From a checkpoint of a small class-conditioned image diffusion model: 7.1M parameters, 15.4 epochs.
Rows from block 4, named by matrix and row number. Rows with one number belong to one attention dimension. Each number is 128 + 32 x the weight over its row's rms, rounded and kept within 0 to 255. All counts start at 0. After the name is the row's rms in percent of the matrix's.
# v: attention query, key and value (stacked) (model.enc.1.2.attn.qkv.weight, 576x192, the v third), inputs 0-95
# proj: attention output (model.enc.1.2.attn.proj.weight, 192x192, transposed), outputs 0-95
v.59 099 [149 137 128 100 144  75 112 130  79 169 122 148  89 113 141 157 135 146  53 159  87  69 114 131 184 148  88 101 137 132 103  86 144 161 149 117 107  87 102 150 126 134 136  78 117  88  97  89 157 109  93 105 108 199 148 120 105 138 111 140 116 141  50 117  67 148 112 174 153 118 164 141 145 139 153  49 160 173 130 100 144 151 150 126 203 148  98 168 127 104 140 125 129  93 148 181]
proj.59 098 [131 101 109 116 110 163  85  72 168  87 120 150 149 169 159 137 122 128 125 108 149 194 123 104  51 135 192  68 149 117 130 167  94 167 187  95 164  77 131 129 123 129 111 124 110 146 134 165 153 122 153 132 170  64 128 152 100 136 177  68 150 139 144 155 168  88 133 127 130 107 180 124  62 154 113 186 112 147  98 151 131  67 156 104 120 114  85 111 139 107 172  80 119 200 154 138]
v.60 083 [ 80 168 116 106 123 119 174  88 145 169  66  98 167 131 127 146 177 111 110 176  98 152 167 166 165 121 157  81 153 141 116  93 133 114 128  72  94 111 183 110  99 124 176 143 113 139 133 115  83 128 155 151 127 122 134 150 159  52 138 104 121 168 188  88 134 106 102 172 130 112  87  85 107 139 134 175 167  91 170 157 151  94 118 119 216 140 124 181 148  98 100 140 109  68 172 105]
proj.60 078 [115 156 116 184 167 141 115  78 155 146 175 131 122 112  94 130 114 169 135 127  59  47 128 144 167 101  96 150  81 136 118  91 113  92 145 203 161 135 165  91 121 116 106 106 110  67  89 177 157 136 119  83  80 157 116  76 163 151  86 168 110 123  82 174  92 111 135  99 146 130 121 185 115 147 124  63 131 117  92  60  55 166 137  71 183 165 203 182 137  97 159 143 138  91 112 122]
v.61 080 [117 124 127 115 140  99  53 142 104  97 167 149 147 133 107 135  88 194 166 178 130 171 128 167 111 160 138 150 128 133 143 174 108 166  98 111 143  66 138 155 163 110 109 123 131 121 171 128 160 219 122  78 129 100  98 129 163 118 104 157 103 113 104  93 156 165 148 139 147 186 129 114  51 110 124 156 187 115 129 154 111 134 102 143 140 120  94 147 149 163 131 140 145 157 141 156]
proj.61 071 [180 142 111  61 149 135 155 176 147 160  94  64 140  99 104 116 104 108 137 143 130 100 154  96 151 146 153 126  95 105 111 144  81 113 141 132 154 114  77  93 142 129 139 160 129 142 171 114 148 124 134 194 129 155 165 151 188 122 111 152 128 125 140 108 175 141 114 108 112 156 124 159 190 122 109 155 111 177 137 154 131 150 128  75 235 144 159  89 151 120 111 115 141 134 145 106]
v.62 064 [111 119 116  96 130 134 101 135 135 126 137 105 125 133 137  72  72  83 155 111 163 187 117 161  64 103 163 133 110 131  91 149 140 129 134 112 159 159  98 120 122  95 111 155 149 116 100 167  75 110  65 145 163 126  69 129 150  89 118 142 134 132 155 176  97 136 127 117 102  86 101 136  94 111 145 195 146 175  95  88 104 113  87 123  58 164 132  90 147 168  86 157 123 155  58 107]
proj.62 069 [110 124 184 175 146 140 151  88 143 158 114  45 115  98 158  68 136  80 118 182 115  95 140 157 114 135 145 128 111 126 154  57 135 136 113 171 114  60 168 153 134 115 181 112 147 128 147  39 168 138 118 166 137 126 162 201 132  91 114 172 125 156 124  84  84  71 129 140 117 129  94  84 117  96  90  68 121  95 179 145 172 133 129  98 135 101 129 162 172 141 117 110 220  78 124 130]
v.63 061 [143 144  91 104 148 164 138 150 188 160 135 156  93 164 155 110 115 105  53  98 194 127 105  82 107 123  88 107 118 176  79 122 116 100 133 166 165 193  57  89  83 157  37  93  84  82 125 165 135  71 110 127  92 146 104 129 151 139  98 116 128 141  71 144 142 116 180  86 134 109 125  83 135  89 123  95 108 154 121 149 126 128 179 184 106 124 131 120 160  97 131  85  90 174  84 133]
proj.63 061 [129 142 141 181 171  81 124 156 127 126 155 141 145 140 159 136 101 163 133 146 136 126 150  92 140 136  88 141 115 142 158 119 150 149 136 125  79  89 184 109 139 147 164 146 100  81 130  99 165 116  92 109 105 102 141 130 133  89 168 161  88  94 110 116 139 122 105 120 131 133 118 140  90  91 114 125 113 116 140 102 194  94  92 121  92 118  90 163  49 143 151 160 128 134 210 125]
v.64 135 [102  88 147 112  85 120 109 193 112 140 172 134 174 112 160 141 116 128 173 150 115 127  92  71 151 161 140 101 177 121 136 110 190 101 143  96 156 174 196 165 142  68 102 154 138 115  89 112 107  95 173 155  98 136 118 108 166 137  92 173 153  93 121 182 133 140  68 136 146 154 186 136 146 104 106 168 115 128 135 132 115 101 134 138 112 124 154 169 103 171 122 131 131 176 129  39]
proj.64 123 [177 166 113 118 127 176 123 109  43 162 156 127 188  79 153 177 125 147 122 117 163  73 103 146 163 141 108  88 118 111 184 170 144 112 140 142 113  51 151 146 113 173 163 123 125 164 143  82 145 129  79 137 159 191 114  83 132 139 146 155 127 142  98  98 143 144  95 150  93 233 111 166 134 111 110  81 138  96  79 154 135  96 154 179 110 174 178 129 143 129  93  98 154  89 131 178]
v.65 128 [200 127 103  98 173 100  89 182  90 131 107 150 149  72 136 175 148 108 124 194  84 113 144 118 137 142 162  96 125 134 102 148 110 183 105 101  71 159 141 107 112 133 119 107 109 148 138 175 156 105 112 132 140 127 157 152 119 218  86 140 117 145  92 117 196 129 130 148 151 116 168 176 136 153 168 102 187 133 127 129 135 107 146 158 185  99 130 168  86 121 145 142 160 121 147 135]
proj.65 139 [106 102  85  80  94 119 140 131  54  74 189 153 102  54  95 100  90 142 101 160 138  92  92 107 119  80 125  94  88 122 103 151 115  90 133 102 125 191 111 137 133 133 139 183  97 152 110  92 125 142 148 140 175  39 144 135 159 145 179  72 153 105 152  88 103 168 104 164 132 129 125 121 130 104  87 185 146 156  95 111 149  63 173 166 126 150 103 134 208 131 129 107 124 138 120 176]
v.66 098 [138 104 109  91  86 175 119 125 175 166 111 142  58 115 175 129 154 127 127 112 137 168 142 158 165 104 155  80 117 112 117 141 159  95 134 152 179 215  57 121 141 148 157 167 124 106 193 178  15 107  92 190 119 167 106 139 104 122 121 114 159 152  92 105 175 143 128  79 108 106 183 101 166  97 142 153 175 137 128 100 121 155 194 145  87 132 114 138 129  97 167 105 144 119 174 193]
proj.66 094 [116 152 162 122 147 164 140 112  63 160 142 108 136 173 112 129  90 129 171 113  77 156 162 112 154 133 114 186 111 134 182  82 123  88 171 132 134 126 148 143 150 121 167 159 152 188 108 130 209 117 128 122 139 142 148 174 110 134 111  99  98 180 127 151 146 106 113 175 123  93 171 147 106 152 103 135 134 134 103 109 102  97  67  96 203 143 157 130 173  99 143 174 129 110  87  84]
v.67 113 [145 165 111  86 138 103 144  97 117 170 122 128 134 124 150 160 141 158 178 183 148 159 115  94 196 160  90 129 166 124 120 144 115 105  97 118  96 137 208  75 103 150 179 107 126 163  89  87 149 138 124 178 114 161 154 151 149 178 114 125 130 133  78  84 145 133 134 113 112 112  95 116 183 145 121  73 138 108 121 111 175 118  97 145 168 123 112 160 146  91 118 129 124 164 187 138]
proj.67 101 [119 125 106 157 143 112  57 123 116 145 125 125 195  78 150 117  96  70 119 145 117  95 153  96  83 141 139  99 102 113  73  79 130 135 170  86 165  96  37 145 104 102 199 125 107  75 153  62 140 113  85 122 161 142 119  85 129  91 129 114 128 113 103 152  72 122 137 134 192 147  99  85 127 107 120 128 105 122 105  65 117 104 130 159 146 155 131 132 140 132  65  71 132 134 116 141]
v.68 118 [125  94 146 125 100 159 128 153 159 162 129 108 124  93 190 160 170 127 147 175 154 149 122 108 191  73 157 142 164 101 154 131 142 102 116 163 138 207 184 125 131  97 133 141 101 155 110 153  99 102 145 165  89 100 158 150 121 162 138 141 109 135 120 121 184 145  98 121 179 141 154 135 160 148 111 107 126  54  44 192 154 121 108 162 150 123  71 148 132 152  93 158 177 217  78 118]
proj.68 111 [164 161  71  74 163 119 106 140  73 165 145 154 138  31  97 129  98 117 141 148 122 170  76 148 147 136 119  75  80 138 138 150 117 127 210 166 185 148  80 149 147 174 146 157 152 127 138  86 140  69  70 145 180  71 117  87 122 105 133 137 148 106 104 117 114 152 135 129 116 159 150 132 135 125 104 133 139 147  84 109 133 163  89 128 150 104 179  78 160 142 160 119 138  66 156 139]
v.69 117 [ 83 136  68 174 105 133 139 129 101  93 150  57  92 148 122 127 138 150 133 159 100 131 196 127 139  96 155 161 131 129 166  51 118 116 113  59 129  81 216  81 102  62 127  97 180 150 132 126 137 221 158  95 154 142 116  97 144  84 186 148 123  88 140 109  87 149 120  91 123 126 106  98  98 127 109 131 123 117  89 130 165 189 112  90 112 148  84 164 184  89 140  95 148 123 139 135]
proj.69 106 [122 118 116 154 162 171  95 114  50 154 117 140 131 115 146 115 100 157 111 174 107  66 102  59 154  55  93 153 151 118  51 132 131 150  73 176 128 108  77 140 118  24 107 117 103 116 144 117 115  79 128 106  93  56 168 141 144  62 119 132 127 149 160 149 127  93 122 108 146  71 100 132 127 107 205 140 108  82  67 142 114 149 143 122 150 151 137 122  88 171 108  87 159 137 102 119]
v.70 106 [146 170 127 123 125 107  92 160 133 114 119 120 111 103  88 158 226 158 137 191  91 120 158 167 110 106 105 129 104 157 146 123 167 109  89 127 161 168 145 147 155 107  92  67 172 173 116 105  51 147  83 134 130 104 123 152 141 129 120 115  92  82 108 138 160 126 196  75 174 107 127 152  78 160 155 110 111 136  56 105 179 145 167 185 199  76 146 120 128  56 136 159 113 115 110 139]
proj.70 109 [ 86  73 173 123 127 124 148 187 114 127 199 217 123 153 130 133 125 125 154 107 152 116 151 142 110 142 168  97 133 106 117 169 134 109 154  93 149 152  57 124 114 138 122 147 133 179 143 186 103 175 132 166 132  95 160  69  65 119 100 157 130 140 125 119 186 150  75 166 120 101  76 131 128 102  97  83  97 133 123 104  66 167 174 132 112 127  75 119 154 121 115 162 114 132 106 165]
v.71 149 [112 159  74 150 154 153  63 171 159 150 137 110 173 109 187 127 126 169  65 101 174 142 184 139 169 141 135 148 124 155 158  80 144 123  62 160 128  62 176 122 170 142  77 115 100 144 131 132 119 164 129 148 132  59 123  99 146  89 129 130 121 131  98 140 159 174 150 132 123 164  99 134  53 114  74 112 142 130 137 201 141  86 133 155 107 115 116 160 149 120 105 123 116 208 109 147]
proj.71 150 [174 111 115 115 121 138 134 116 143 101 124 132  78  53 118  90 156  71 157 163 151 111  97 155 113 134 156  92  92  76 160 110 124 101  64 174 154 108  97 140 151  71 106 122 175 149 124  88 172 132 157 133 134  67 171 181 168  93 122 165 141 125 141  87  84 123 149 151 148  71 105 160 132 108 138 177 160 173 136 146  92 166 171 142  80 124 119  85 131 134 124  79 137 119  89 141]
v.72 113 [130  92 111 130 138  73 149 112  68 135 144  96 164 156 132 101 115  74 186 152  56 139  56 112  91 185 105 106 130 141 111 124  96  90 168 148 119  96 167 108 103 114  98 149  81 121  69  64 106 160 170 125  81 129 134 105 116  45  88 156 116  94 149  76 104 112  73 135 114 148 103 102 141  90 135 113 130 126  95  74 133 103 105 111 177 111 146 120 203 172  96 117 133 108 115  97]
proj.72 104 [142 151 123 135 110 135  75  67 214 159 155 128 179 189 165 160 130 106 140 165 139 146 124 109 101  94 191  85 122 143 101 149 134 162 189 154 152 104 109 146 114 153 138 133  97  82 188 112  95 118  96 135 161 171 112 103 114 111 119 167 124 138 120 159 159  89 108  43 106 201 134 193  74 167 157  86 158  98 151 143 114  93 141 123 123 153 100 146 105 114  73  85  92 151 144 140]
v.73 103 [111 183 132 117 114 137 101 153 145 148  96 164  94 114 113 116 125 150 107 150 173 160 142 140  95 136  88 117 147 157  87 144 146 160  68 105 142  83 179 138 139 176 100 132  79 114 116  85 121  93 118 113 162 153 100 165 146  80  86 109  83 161  96 127 152 133 152  86  73 127  85 101 126 121  99 135 138 107 151 149 137  90 178 156 121 183 152 113 141 115 108 114  75 203 175 127]
proj.73 109 [ 96 125 169 187 154  92 145 116 131 142 132 101 131 160 130  88 172 130 152 156 135 142 146 154  82 147 192  58 108  85 132  90 115 144 132 197 132  42  96  94 170  67 178 108 206 138  87 126 125 187 159 137 149 156 160 111 129 108 114 112 111 139 149 119 105 138 119 129 171  40 129 147 153 104 131  92  93 128 161 134 105 118 128 101 147  69  88  90 157 127 133 101 117 135 122  89]
v.74 102 [126 142 177 124 171 160 114 180 152  90 131 106 105 108 124 114 141 126 101 103 130 184 157 140 129 127  96 155 131 138 174 167 167 128 168 146 104 149 187 154 156 128  75 120 128 116 106 145 126 153 133 120 132  62 104 137 180 112 113 185 138 102 145 193 170 143 109 117  93 168 113 206  66 129 112 148 144 122  90 125 129 131 199 150 101 112 128 125 140 182 116 113 128 202  70  94]
proj.74 108 [144 135  96  74  98 117 145 111  89 149 124 174 106  80 161 139 127 136 119 137 176 121 115 123 152 138 166  92 134 113 148 134 109 163  85 127 144  77 129 132 166  82 138 130 185 148 132  97 125 201 115 152  77  68 154 162 141 137 161 145 136 117 147  93 144 133 139 152 136  79 140 184 130 166 184 182 188 176 103 176  75 176 156 159 133 113 149  96 142  94 120 156 147 159 163 159]
v.75 117 [ 91  92 101 107 124 103 103 137 138 108 124 109 134  74 168  65  89  90  87 111 187 122  61 157 130 145 141 125 100 126 157 137 113 157 104 176 102  76 102 162 120 168 118 125 123 113 190 130 198 155 109 137 131 148 170 116  92 144 117  97 119 112 193 118  98 148 144 103 120 141 105 140 147 125 117 117 151  82 188 101  72 116 143 149  75 105 105 108  64 156 111 163  74 103  95 146]
proj.75 123 [108 139 116 102 107 103 166 108 132 195 102 120  60 104 103 140 128 128  68  93 103 129  91 118 181 149 102 129 131 114 116 101 129 117 112 160  84 172 177 125 181  78 115 101 156 171  91 113 160 122 180 107 124 139 102 200 156 113 113  90 124 171 116 140 162  90 170 147 102 120 216 106 141 172 191 143 153 148 109 161 124 174 137 101 153 117  71 175 141 138 110 129 164 168 125 188]
v.76 105 [156 170 119 137 140 147 100 182 141 141  87 155  95 190 142 144 157 146  96  97 158 124 147 148 159  84 105 135 120 145  93 116 163 140 142 154 146 122  71  97 115 137 131 108  99 160  66 136  62  42  94 111 161  98  74 152 121  94 169  98  80 120 118 117 155  98 172 127 126 147 127 130  93 111 162 131 117 104 104 149 148 185 165 159 151 110 129 171 156  73 181 148 108 116 102 189]
proj.76 107 [114  82 130 128 143 101 108 135 214  90 134 119  88 147  98 134 158  88 157  87 131 180 171 161  79 162 182  98 130 102 157 150 101 127 152 169 175 131 105  82 153 145 145 124 142 123 150 248 148 158 147 114  88 144 141  71  84 117  96 156 137 116 121 115 112 145 127 151 118 120  88  97 120  98  84 106  92 111 132  95  58 165  90 107 116 116 120  94 164  96 161 179  79 133 149 121]
v.77 121 [ 41 146 140 120 120 150 188 115 153  85 125 117 103 126 120 132 121 158 225 169  98 135 100  94 139 118 120 178 163  88 164 147 196  61 167  98 212 118 194 142 144 105 115 118 158 115 161 104 104 128 154 142 107  95 107 136 165 133 110 110 113  95 155 132 133 102  90 130  96 106 109 163 134 115  90 168  55  94  65  57  98 136 127 132 122 113 160 141 106 137 143 167 129 173  88  89]
proj.77 115 [138 143  98 183 126 142  71 153  86 216 160 134 138 142 122 170 104 139 119 131 128 182 161 148  73 108 176  75 136 142  94 146 130 176 151 159 132  68  82 130 125 141 138 170 143 151 146 179  94 122 115 105 145 193 133  74 108 122 101 103 117 129 104 133 137 159 109  76 147 134 148 119 120 151 222  90 118  95  91 115 140 104 125 132 202 128 102 109 105  88  65 136 106 139 161 159]
v.78 116 [127 128 140 136 130 123 159  84 147 143 118 159  37 139  85  75 122 155 182  98 100 166 136 171  81 171 113  94 151 141 120 169 151 109 114 113 148 149 111 197 161 139  91  99 137  69  91  74 163  90 111 156 120 199 111 144 103 107  68 125 115 124 143 140 118 161 148 135  97 136 122 178 163 111 103  95 110 139 186  90 107 125 154  84 124 161 135 142 124 135 143  92 106 124 176 197]
proj.78 119 [ 70  89 197 175 139 150  74 166 143  84 132 111 139 198 133 160 134  82 117 105 121 119 213 130 120 156 136 197 161 113  99 112 122  83 167 122 126 139 182 120 129  99 152  68 179 143 130 199 110 156 161 152 161 253 132 101 156 143 143  98 137 139  63 142 158 111 112 119 129 133 187 106 151 141  88 135  81 112 115 144 111 160 120 134 129 116 114 132 147 117 140 151 107 131 102 112]
v.79 116 [110 130 108 136 103 174 165 176 122 113 151 146 184 138 128 110 112 134  98 179 107 118 135 161 128 178 161 126 144 132 164 116 175  92 117 119 163 191 140 160 134 108  68 102  66 131 111 182 158 142 160  97 154  63 136 161 110 167 120 170 133 115 170 171 139 148 112 164  95 162 150 173  95 132 109 153  99 135 133 104  96 121 117 127 125 120 155 154  99 188 164 142  89 115  80  83]
proj.79 135 [160  98  64  90  83 143 142 132  51 156 138 155  76  56 111 165 104 136 103 103 165  90 115  95 173  96 132  98 162 142 158 162 160 107  79 151 116 120 163 159 148 162  99 191 127 155 138 105 106 115 110 128 143 123 123 118 165 174 143 133 153 152 139  76 173 104 156 130  86 181 151 195 147 145 157 161 188 123  87 161 110  90 191 154 122 142 137 125 134 123  87 164 132 135 166 141]
v.80 091 [157 166 167 141 141 165  54 163 125 140 120 136 199 134 180  88 137 104 106 134 142 134 142 136 123  77 160  93 167 105 129 119 130 146 126 141 123 208 105 102 122 117 128 151  82 136 143 191  81 100  73 129  87  73 108 138 130  50 167 157 163 112 149  93 103  88 130 164 116 145 158  78  97  81 113 158 146 193  65 188 128  86  67 150 110 109 116 131 165 154 156  94 137 159 113  86]
proj.80 092 [153 110  95  88 139 158 158  82 184 149 128 123 118  82 111  67 140 151 158 140 124 196 107 159 143 176 123 127  90 137 194 189 136 109 144 129 172  92  96 181 112 179  87 138 106 111 142 143 145 101 106 155 152   0 123 112 112 134 103 166 121  93 155 129 100  96 167 166 114 139  92 172 127 123  81 134 133 148 189 169  98  59 142  99  54 148 164  57 169 134 185  85 117  97 125 117]
v.81 093 [129 106 124 133 151  74 181 131  93 115 148 116 130 154 114 112 133 143 145 166 122 109  68 102 122 127 119 156 107 124 137 109 128 127 230 155  48  57 141 112 126  89 151 105 148 142 106  82 142 194 186  89 105 148 158 169 145 133 147 102  84  81 144 161  71  89 103 133 142 117 131 107 171 131 155 100 123 121 104  79 175 175 124 127 122 177 117 153 159 126 109 130 178  86  95  95]
proj.81 089 [102 152 157 163 110 127  97  91 182 136  63 137 129 110 182 104 137 129  81 112 116 152 134 123 101 158 163 151 169 198  79 133 112 197 152 136 140 168  90 109  93 108 166 100 118  95 149 153  72 105  79 127  59 109 108 134 124 129 103 153 153 151 126 159 189 126 160  86 139 158 119 101 108 135 195 155 112 100 114 109 117 158 174 108 166 130 123 127 124 138  78 116 125 144 173 142]
v.82 104 [ 77 107 145 122 104 167 135 142  57 123 165 105 196 153 110 139 123 149 166 126 137  98 204 141 123 147 106 122 177 172 112 124 130 149  36 112  99 121 196 145 141 101  78 112 168 161 131 168 158 168  93 106 118 111  98 104 139  76 139 179 114 140  94 126 116 114 116 162  97 163  90  88  55 106 114 126  95 150 164 171 132 112 120  65 145 115 185 148  97 149 111  70  96 113 171 112]
proj.82 107 [124 161 213 137 173 109 174 127  93  92 107 122 159 181 136  99 141 165 129 159 163  64 114 134 159 107  84 105 133 135 130 125 109  86  74  95 131  75 172 115  94 100  98  74 147  83 145 127  95 185 140 138 125  87 156  99 161 125 153 176 128 126 167 117  70 136  79 124 154 154  71 118 175  35  95 165  79  95 203 178 116 103 148 157  18 121 146 106 121 166 161 115 143 106  99 122]
v.83 112 [183 133 105 100 181 127 158  80 112 112 132 158 118 119  91 178 175 144 155 118  42 109 161 141 122 178 143 122  82 140 115 142 109 109 175 129 129 176  78  98 168 119 147 145  90 123 122 122 162 177 131 123 139 113 144 161 121 172 119 143 138 123 135 141 114 138 143 143 107 124 202 162 150 141 155  40 121 177  96  83 147 177 112 140 150 108 119 120 196 111 123  88 131 107  99 130]
proj.83 110 [116  80  80 167  78 180  63 204 135  77 153 164 162 147 177 149 100 136  86 141 145 108 137  73  96  82 126 155 159 152  89  96 162  75 113  56 145 185 148 153  93 166 116 168  91 157 183 120  67 114 121 117 142  92  87 183 129 154 154 145 147 109  97 173 148 123 139 143 157 132  72 128  88 157 109 167 123 128 122  85 128  96 137 150  95 152 159 146 134  91 115 132  92  97 117 151]
v.84 116 [ 98 109 144 206  97 147  87 218 113 129 106 179 179 177  76 139 111 154 130 134 159  69 136 107 157  91  99 140 107 137 118 106 137 205  83 135  81 132  63 112 103 122  90 141 133 124  87 127 144 106 105  54 183 101 108  91 130 124 100 121  52 152 122 144 127 107 163 135 110 127  88 111  44 140 149 153 112 141 109 198 161 147 111 148 126 181 168 133  94 167 158 123 127 101  73 137]
proj.84 124 [115 142 131 119 180  90 159 103 137 120 126 105  46 155 100 135 166 116 144 123 165 100 121 152 123 142 136  66 102 145 115 153  92 125  94 186 162 138 109  82 107 149  74 112 111 133 111 152 103  95 156 154 109  64 143  53  98 138 178 136 143 156 100  64 115 159 100 132 162 143  68 143 141  85 142 137  98 124 153 128 116 170 136 121 107  79 110  85 150 138 142 152 122 136 181 146]
v.85 136 [140 127 150 134  88  79 121 158 162 130 120 135 103 122  97 144 129 146 174 201 113 121  85  67 179 117 145 135 100  96 145 101 166 181 174 119 129  57 141 196 172  94 145 107 168  97 183 100 142 130 153 139 139 231 127 123 179 140  94  68  89 135 117 159 142 117 103 158 160  61 189 177 147 156 121 144 151 104 111  88 116 132 143 156 120 155 120 149 103 119 119 100 168  94 130  93]
proj.85 136 [ 97 144 142 165 181 175  88  95  39  84 125 157 108 124 135 122 126 185  36 113 108 108  96 138  72 104 118 104 116 144 110 144 137 128 114 136  78 130  82  94  80 125 158 187 107 145 109 113 120 129 140 149 127  92 172 135 125 144 139  90 109 139 135 134 145 151  77 155 149 100 117 111 123 101 165 151 102 139 106 126 174 155 185 117 123 147  63 149 152 102  88 102 176 124 103 193]
v.86 099 [123 137 126 119 112 160 133  52 183 149 141  77 112 100 151 116 137  98 152 120  86 115 141 131 105 129 168 138 116  67 140 146 131  98 211 133 174 145 133  83 154 137 171 136 122 110 211 180  95 161  85 112  73 104 111 152 122  61 191 142 170 121 134 127 103 101 107 148 125 100 164 120 142 129 134 154 103 155 106  91 104 132 121 111 158 101  99  83 168 114  95 132 170 128 104 131]
proj.86 099 [ 88 132 110 143 103 210 106 175 156 104 138 162 140 171 138 120 115 164 125 146  97 199 137 121 114 141 134 149 188 136 127 118 145 162 128  54 142  99 116 165 119 120 130 139 164 107 141 135  70 138 104 133 123  94 137 169 111 135  58 147 119 116 173 181 157 143 144  97 110  78 124  99  87 160 166  75  93 117 132 127 111 130  98  93 125 159 153 151  89 130 178 164 117 143  87  84]
v.87 107 [125 145 170 116 225 196 149 167 117  77 107 118  66 128  80 143 153 169 167 117 146 130 149 163  99 115 105 140 136 148 154 133 157  96 140  67 152 113 177 140 118 129 113  68 151 133 112 140 107 105 152 178 118 138  91 175 175 124 146  87 107 133 140 105 137 156 224 111  97 125  99 166  98 112  91 168 172 147 107  96 141 201 156 134  78 149 119 129 153  88 180 174 125 196 116 146]
proj.87 106 [124  93 145 201  96 130  71 105 105 130 169 143  98 122 115 151 104 103 109  93 102 122 192 140 146 108 164 172 139 128  76 138  97 132 134  94 195 133  96  75 177  64 184 101 190 115 162 185 185 166 123 122 114 134 169  60 141 154 122 113 150 119 111 131 118 138  91 124 123 127 162  82 157 149 121  89 113 123 114 110  70 113  91 132 181 156 160  91 165  91 114 134 122 148 124 135]
v.88 102 [157 129 107 107 148  53 145 143  97 186  97 161 177  88  99 112 142  94 152 180 110 112 101 103 119 150 186  90  99 138 124 162 102 204 115 108  93  82 162 149 132 125 125 121 178 104 134 110 206  94 125 126 140 205 121 134 116 124  85 115  90 137 125  97 132 112  68 167 124  43 123 108 153 148 124  92 117 108 136 136 153  48 140 106 167 119 109 151  88 127 117 169 145 107 159 167]
proj.88 104 [100 122 162  99 141 109 106 151  82 115 115 116 112 120 124  93 115 180 107 148 121 150  66 144  89 116  94 103 100 128 106 128 106 124 118 143 103 143 116  95 120 114 153 148  96 126 100 117 115 107 164 164 166 125 133 131 144 148 157  45 128 131 152  92  90 125 111 163 130  98 161  95 121  94 118 112  93 136 125 119 138  93 129 133 110 113  31 129 129 169 127  37 149 148 103 137]
v.89 116 [142 139  81 144 107  99  90  64 185 174  95 122 207 139 153 121 153 107  87 108 122 157  75 148  86 151 120 123 133 133 126  99 114 161 138 203 119 101  62 112 119 146 115 140  99 140 133 106 154 172 121  91 118 117 155 100 104 130 145 135 110 148 133 106 176 101 125 151 115 101 148 117 196 166 143  66  81 140 146 172 153  84 158 148 125 109 162 145  85 165  74  99 140  80 154 180]
proj.89 109 [141 124  85  97 142 127 124 175 213 167 142 129  90 154 126 128 157 154 175 116 162 173  82 141 132 140 127 117 115 119 177 160 142  81 109 135 136 216 123 145 120 206 124 142  96 143 118  79 125 110 158 152 109 139 141 191 115 157 114 149 133 144 132 114 128 165 189 118  87 139 100 186 118 142 137 132 129 158 129 124 113 172  94 114 107 130 110 118 143 163 132 168 104 148 130 131]
v.90 132 [116  90 106 178 123 109 124  84 143 156  96 127 144 129  68 127 112 132 152 124 117 164  49 113 107 106  91 141  99 100 142 105 116 172 138 190 127 117  69 180 156 116 105 132 179 111 107  34 102 150 130 105  70 156 125  61 123  93 100  84  72 108 221 137 115 149 114 118 128 123 164  89 127  97 137  97 130 143  96  95 155 124 140  95 143 170 163 122 145 171 120  51 136 102 142 179]
proj.90 123 [138 172 157 177 184 168 135 138 201 148 122 143  87 194 178 134 136 149 160 103 156 154  92 132 115 183 117 177 140 148 126 145 139 116 138 148 142 140 145 112  45 147 102  60 124 101 147 192 129  90 162 139 121 190 135 166  95 178 182 138 143 155  61 111 170 139 139 124 130 132  78 161 139 151 131 134  97 140 150 173 181 210  86 113 110 123 113  82  89 124 106 148 150 139 148 133]
v.91 135 [146  94  70  84 155  74 142  87 100 153 109 117 176 116  85 153 166 136 120 165  61 149  98 145 114 197 120 146 147 144  94  87 132 178 146 140 101  83 171 152 109  74 105  83 147 133  76  66 157 150 169 106 117 135 127  96 126 182  88 126  87 136 154 121 170 156  84 163 115 113 183 132 177 147 105  50 138  99 133  93 181 130 158  55 156 145 173 221 128 180 123  93 131  91 169 156]
proj.91 130 [165 108 131 184 114 153  80 150 100  98 131 110 123  75 164 127 106 186 122 119 141  92  81  74  93  80 134 137 142 141 120 146 146 140  82 116 128 150 190  93  90 138 164 175 109  81 191 128 154 120 125 129 139 179 172 185 188 141 224 116 148 109 126  89 124 164 140 128 120 160  74 161 117 142 127 166 169 153  82 129 172 102 136 153  75 134 110  99 155  97  62  78 147 130 157 186]
v.92 082 [ 90 139 125 107 111 106 113 171 115 118 166  90  75 162 102 151 138 117 104 187 166 139  91  37 111 181 121 178 146 143  99  75 187 146 122 162 136  60 164 146 148 116 111 102 147 198 128 113  60 137 172 130 109 175 109  66 202 151 114  58  80 171  96 161 171 139 105  68 108 120 106  74  97 123  60 121 195 105 146  86 173 143 184 163 116 139 129 121 115 114 109 128 103 138 169 145]
proj.92 081 [131 136 158 240 132 128 142  31 116  91 105 156 105 127 148 118 129 118  92 121 133  82 119 162  97 100 155 123 106 124 157 146 111 127 126 107 107  79  48 128 135  91 140 131 176  82 138  82 208 158  97  93 132 133 141 144 137  95 133 168 120 161 165 131  98 143  91 121 128  88 114 135 132  99 177 171 109 120 104  95 129 158 121 143 110 111  81 151 133  91 117  99 143 114 112 134]
v.93 110 [145 139 140 133 130  71 108 107 116  92 127 184 109 143 100 119 157 104 144  85  93 158 121 133 133 152  89 110 124 162 122 130  85 127 103 175 123 155  48 122 117 159 128  96 106 138  94 117  97 132 104 151  90 168 147 111  81 120  82  98 112 153 119  59 128 115 155 146 111 123 137 148 120  87 170 119 100 179 163 121  82 139  96 138 144  59 178 137 158  94 139 118 116  87 128 157]
proj.93 116 [110 134 169 128 168 142  87 133 214 102 108 102 175 255 133 145 124  80 130 139 116 137 148 159 102 151 185 133  98 134  90 148 110  71 171  72 101 186 111 108  79 179 119 139  70 115 169 168 134 152 132 114 174 172 109  86  97 132 130 148 119 126  80 139 132 127  76 102 137 183  79 102 106 147  81 133 126  95 192 126 122 127 133 131  86 169 138 149 142  86 106 149  78 123 122 150]
v.94 088 [151 152 108 124 163 108 124  81  78 111 162 157 202 101  99  93 165  88 147 108 113  99 151 147  99 126 139 141  81 162 104 116  88 175 167  64  79  64 151  91 101 159 147 136 128  61 132 147 161 212 141  91 174 104  89 155 122 106 137 171 128  83  98  71 133 161 115  87  95 130 129  95 108 141 160  90  83 142 118 122 160 152 141  81 147 171 102 141 142  97 103 130 139  87 103 139]
proj.94 082 [128 164 101 139 102 132 147 199 130  94  95  97 141 157 145 147 137 168 150 142 121 111  88  71  89 115 124 154 163  97  90 116 138 145  75 131 180 135 106 132 146 115  86  98 117 139  95 119 103 102 118 133 112  80 139 133 117 113 123  70 130 161 155 152 167  95 152 110 167  86 116 113 106  91 164  85 100 141 150 130  89 129 150 151 181  90 112 147 143 153 128  60 107 108 110  41]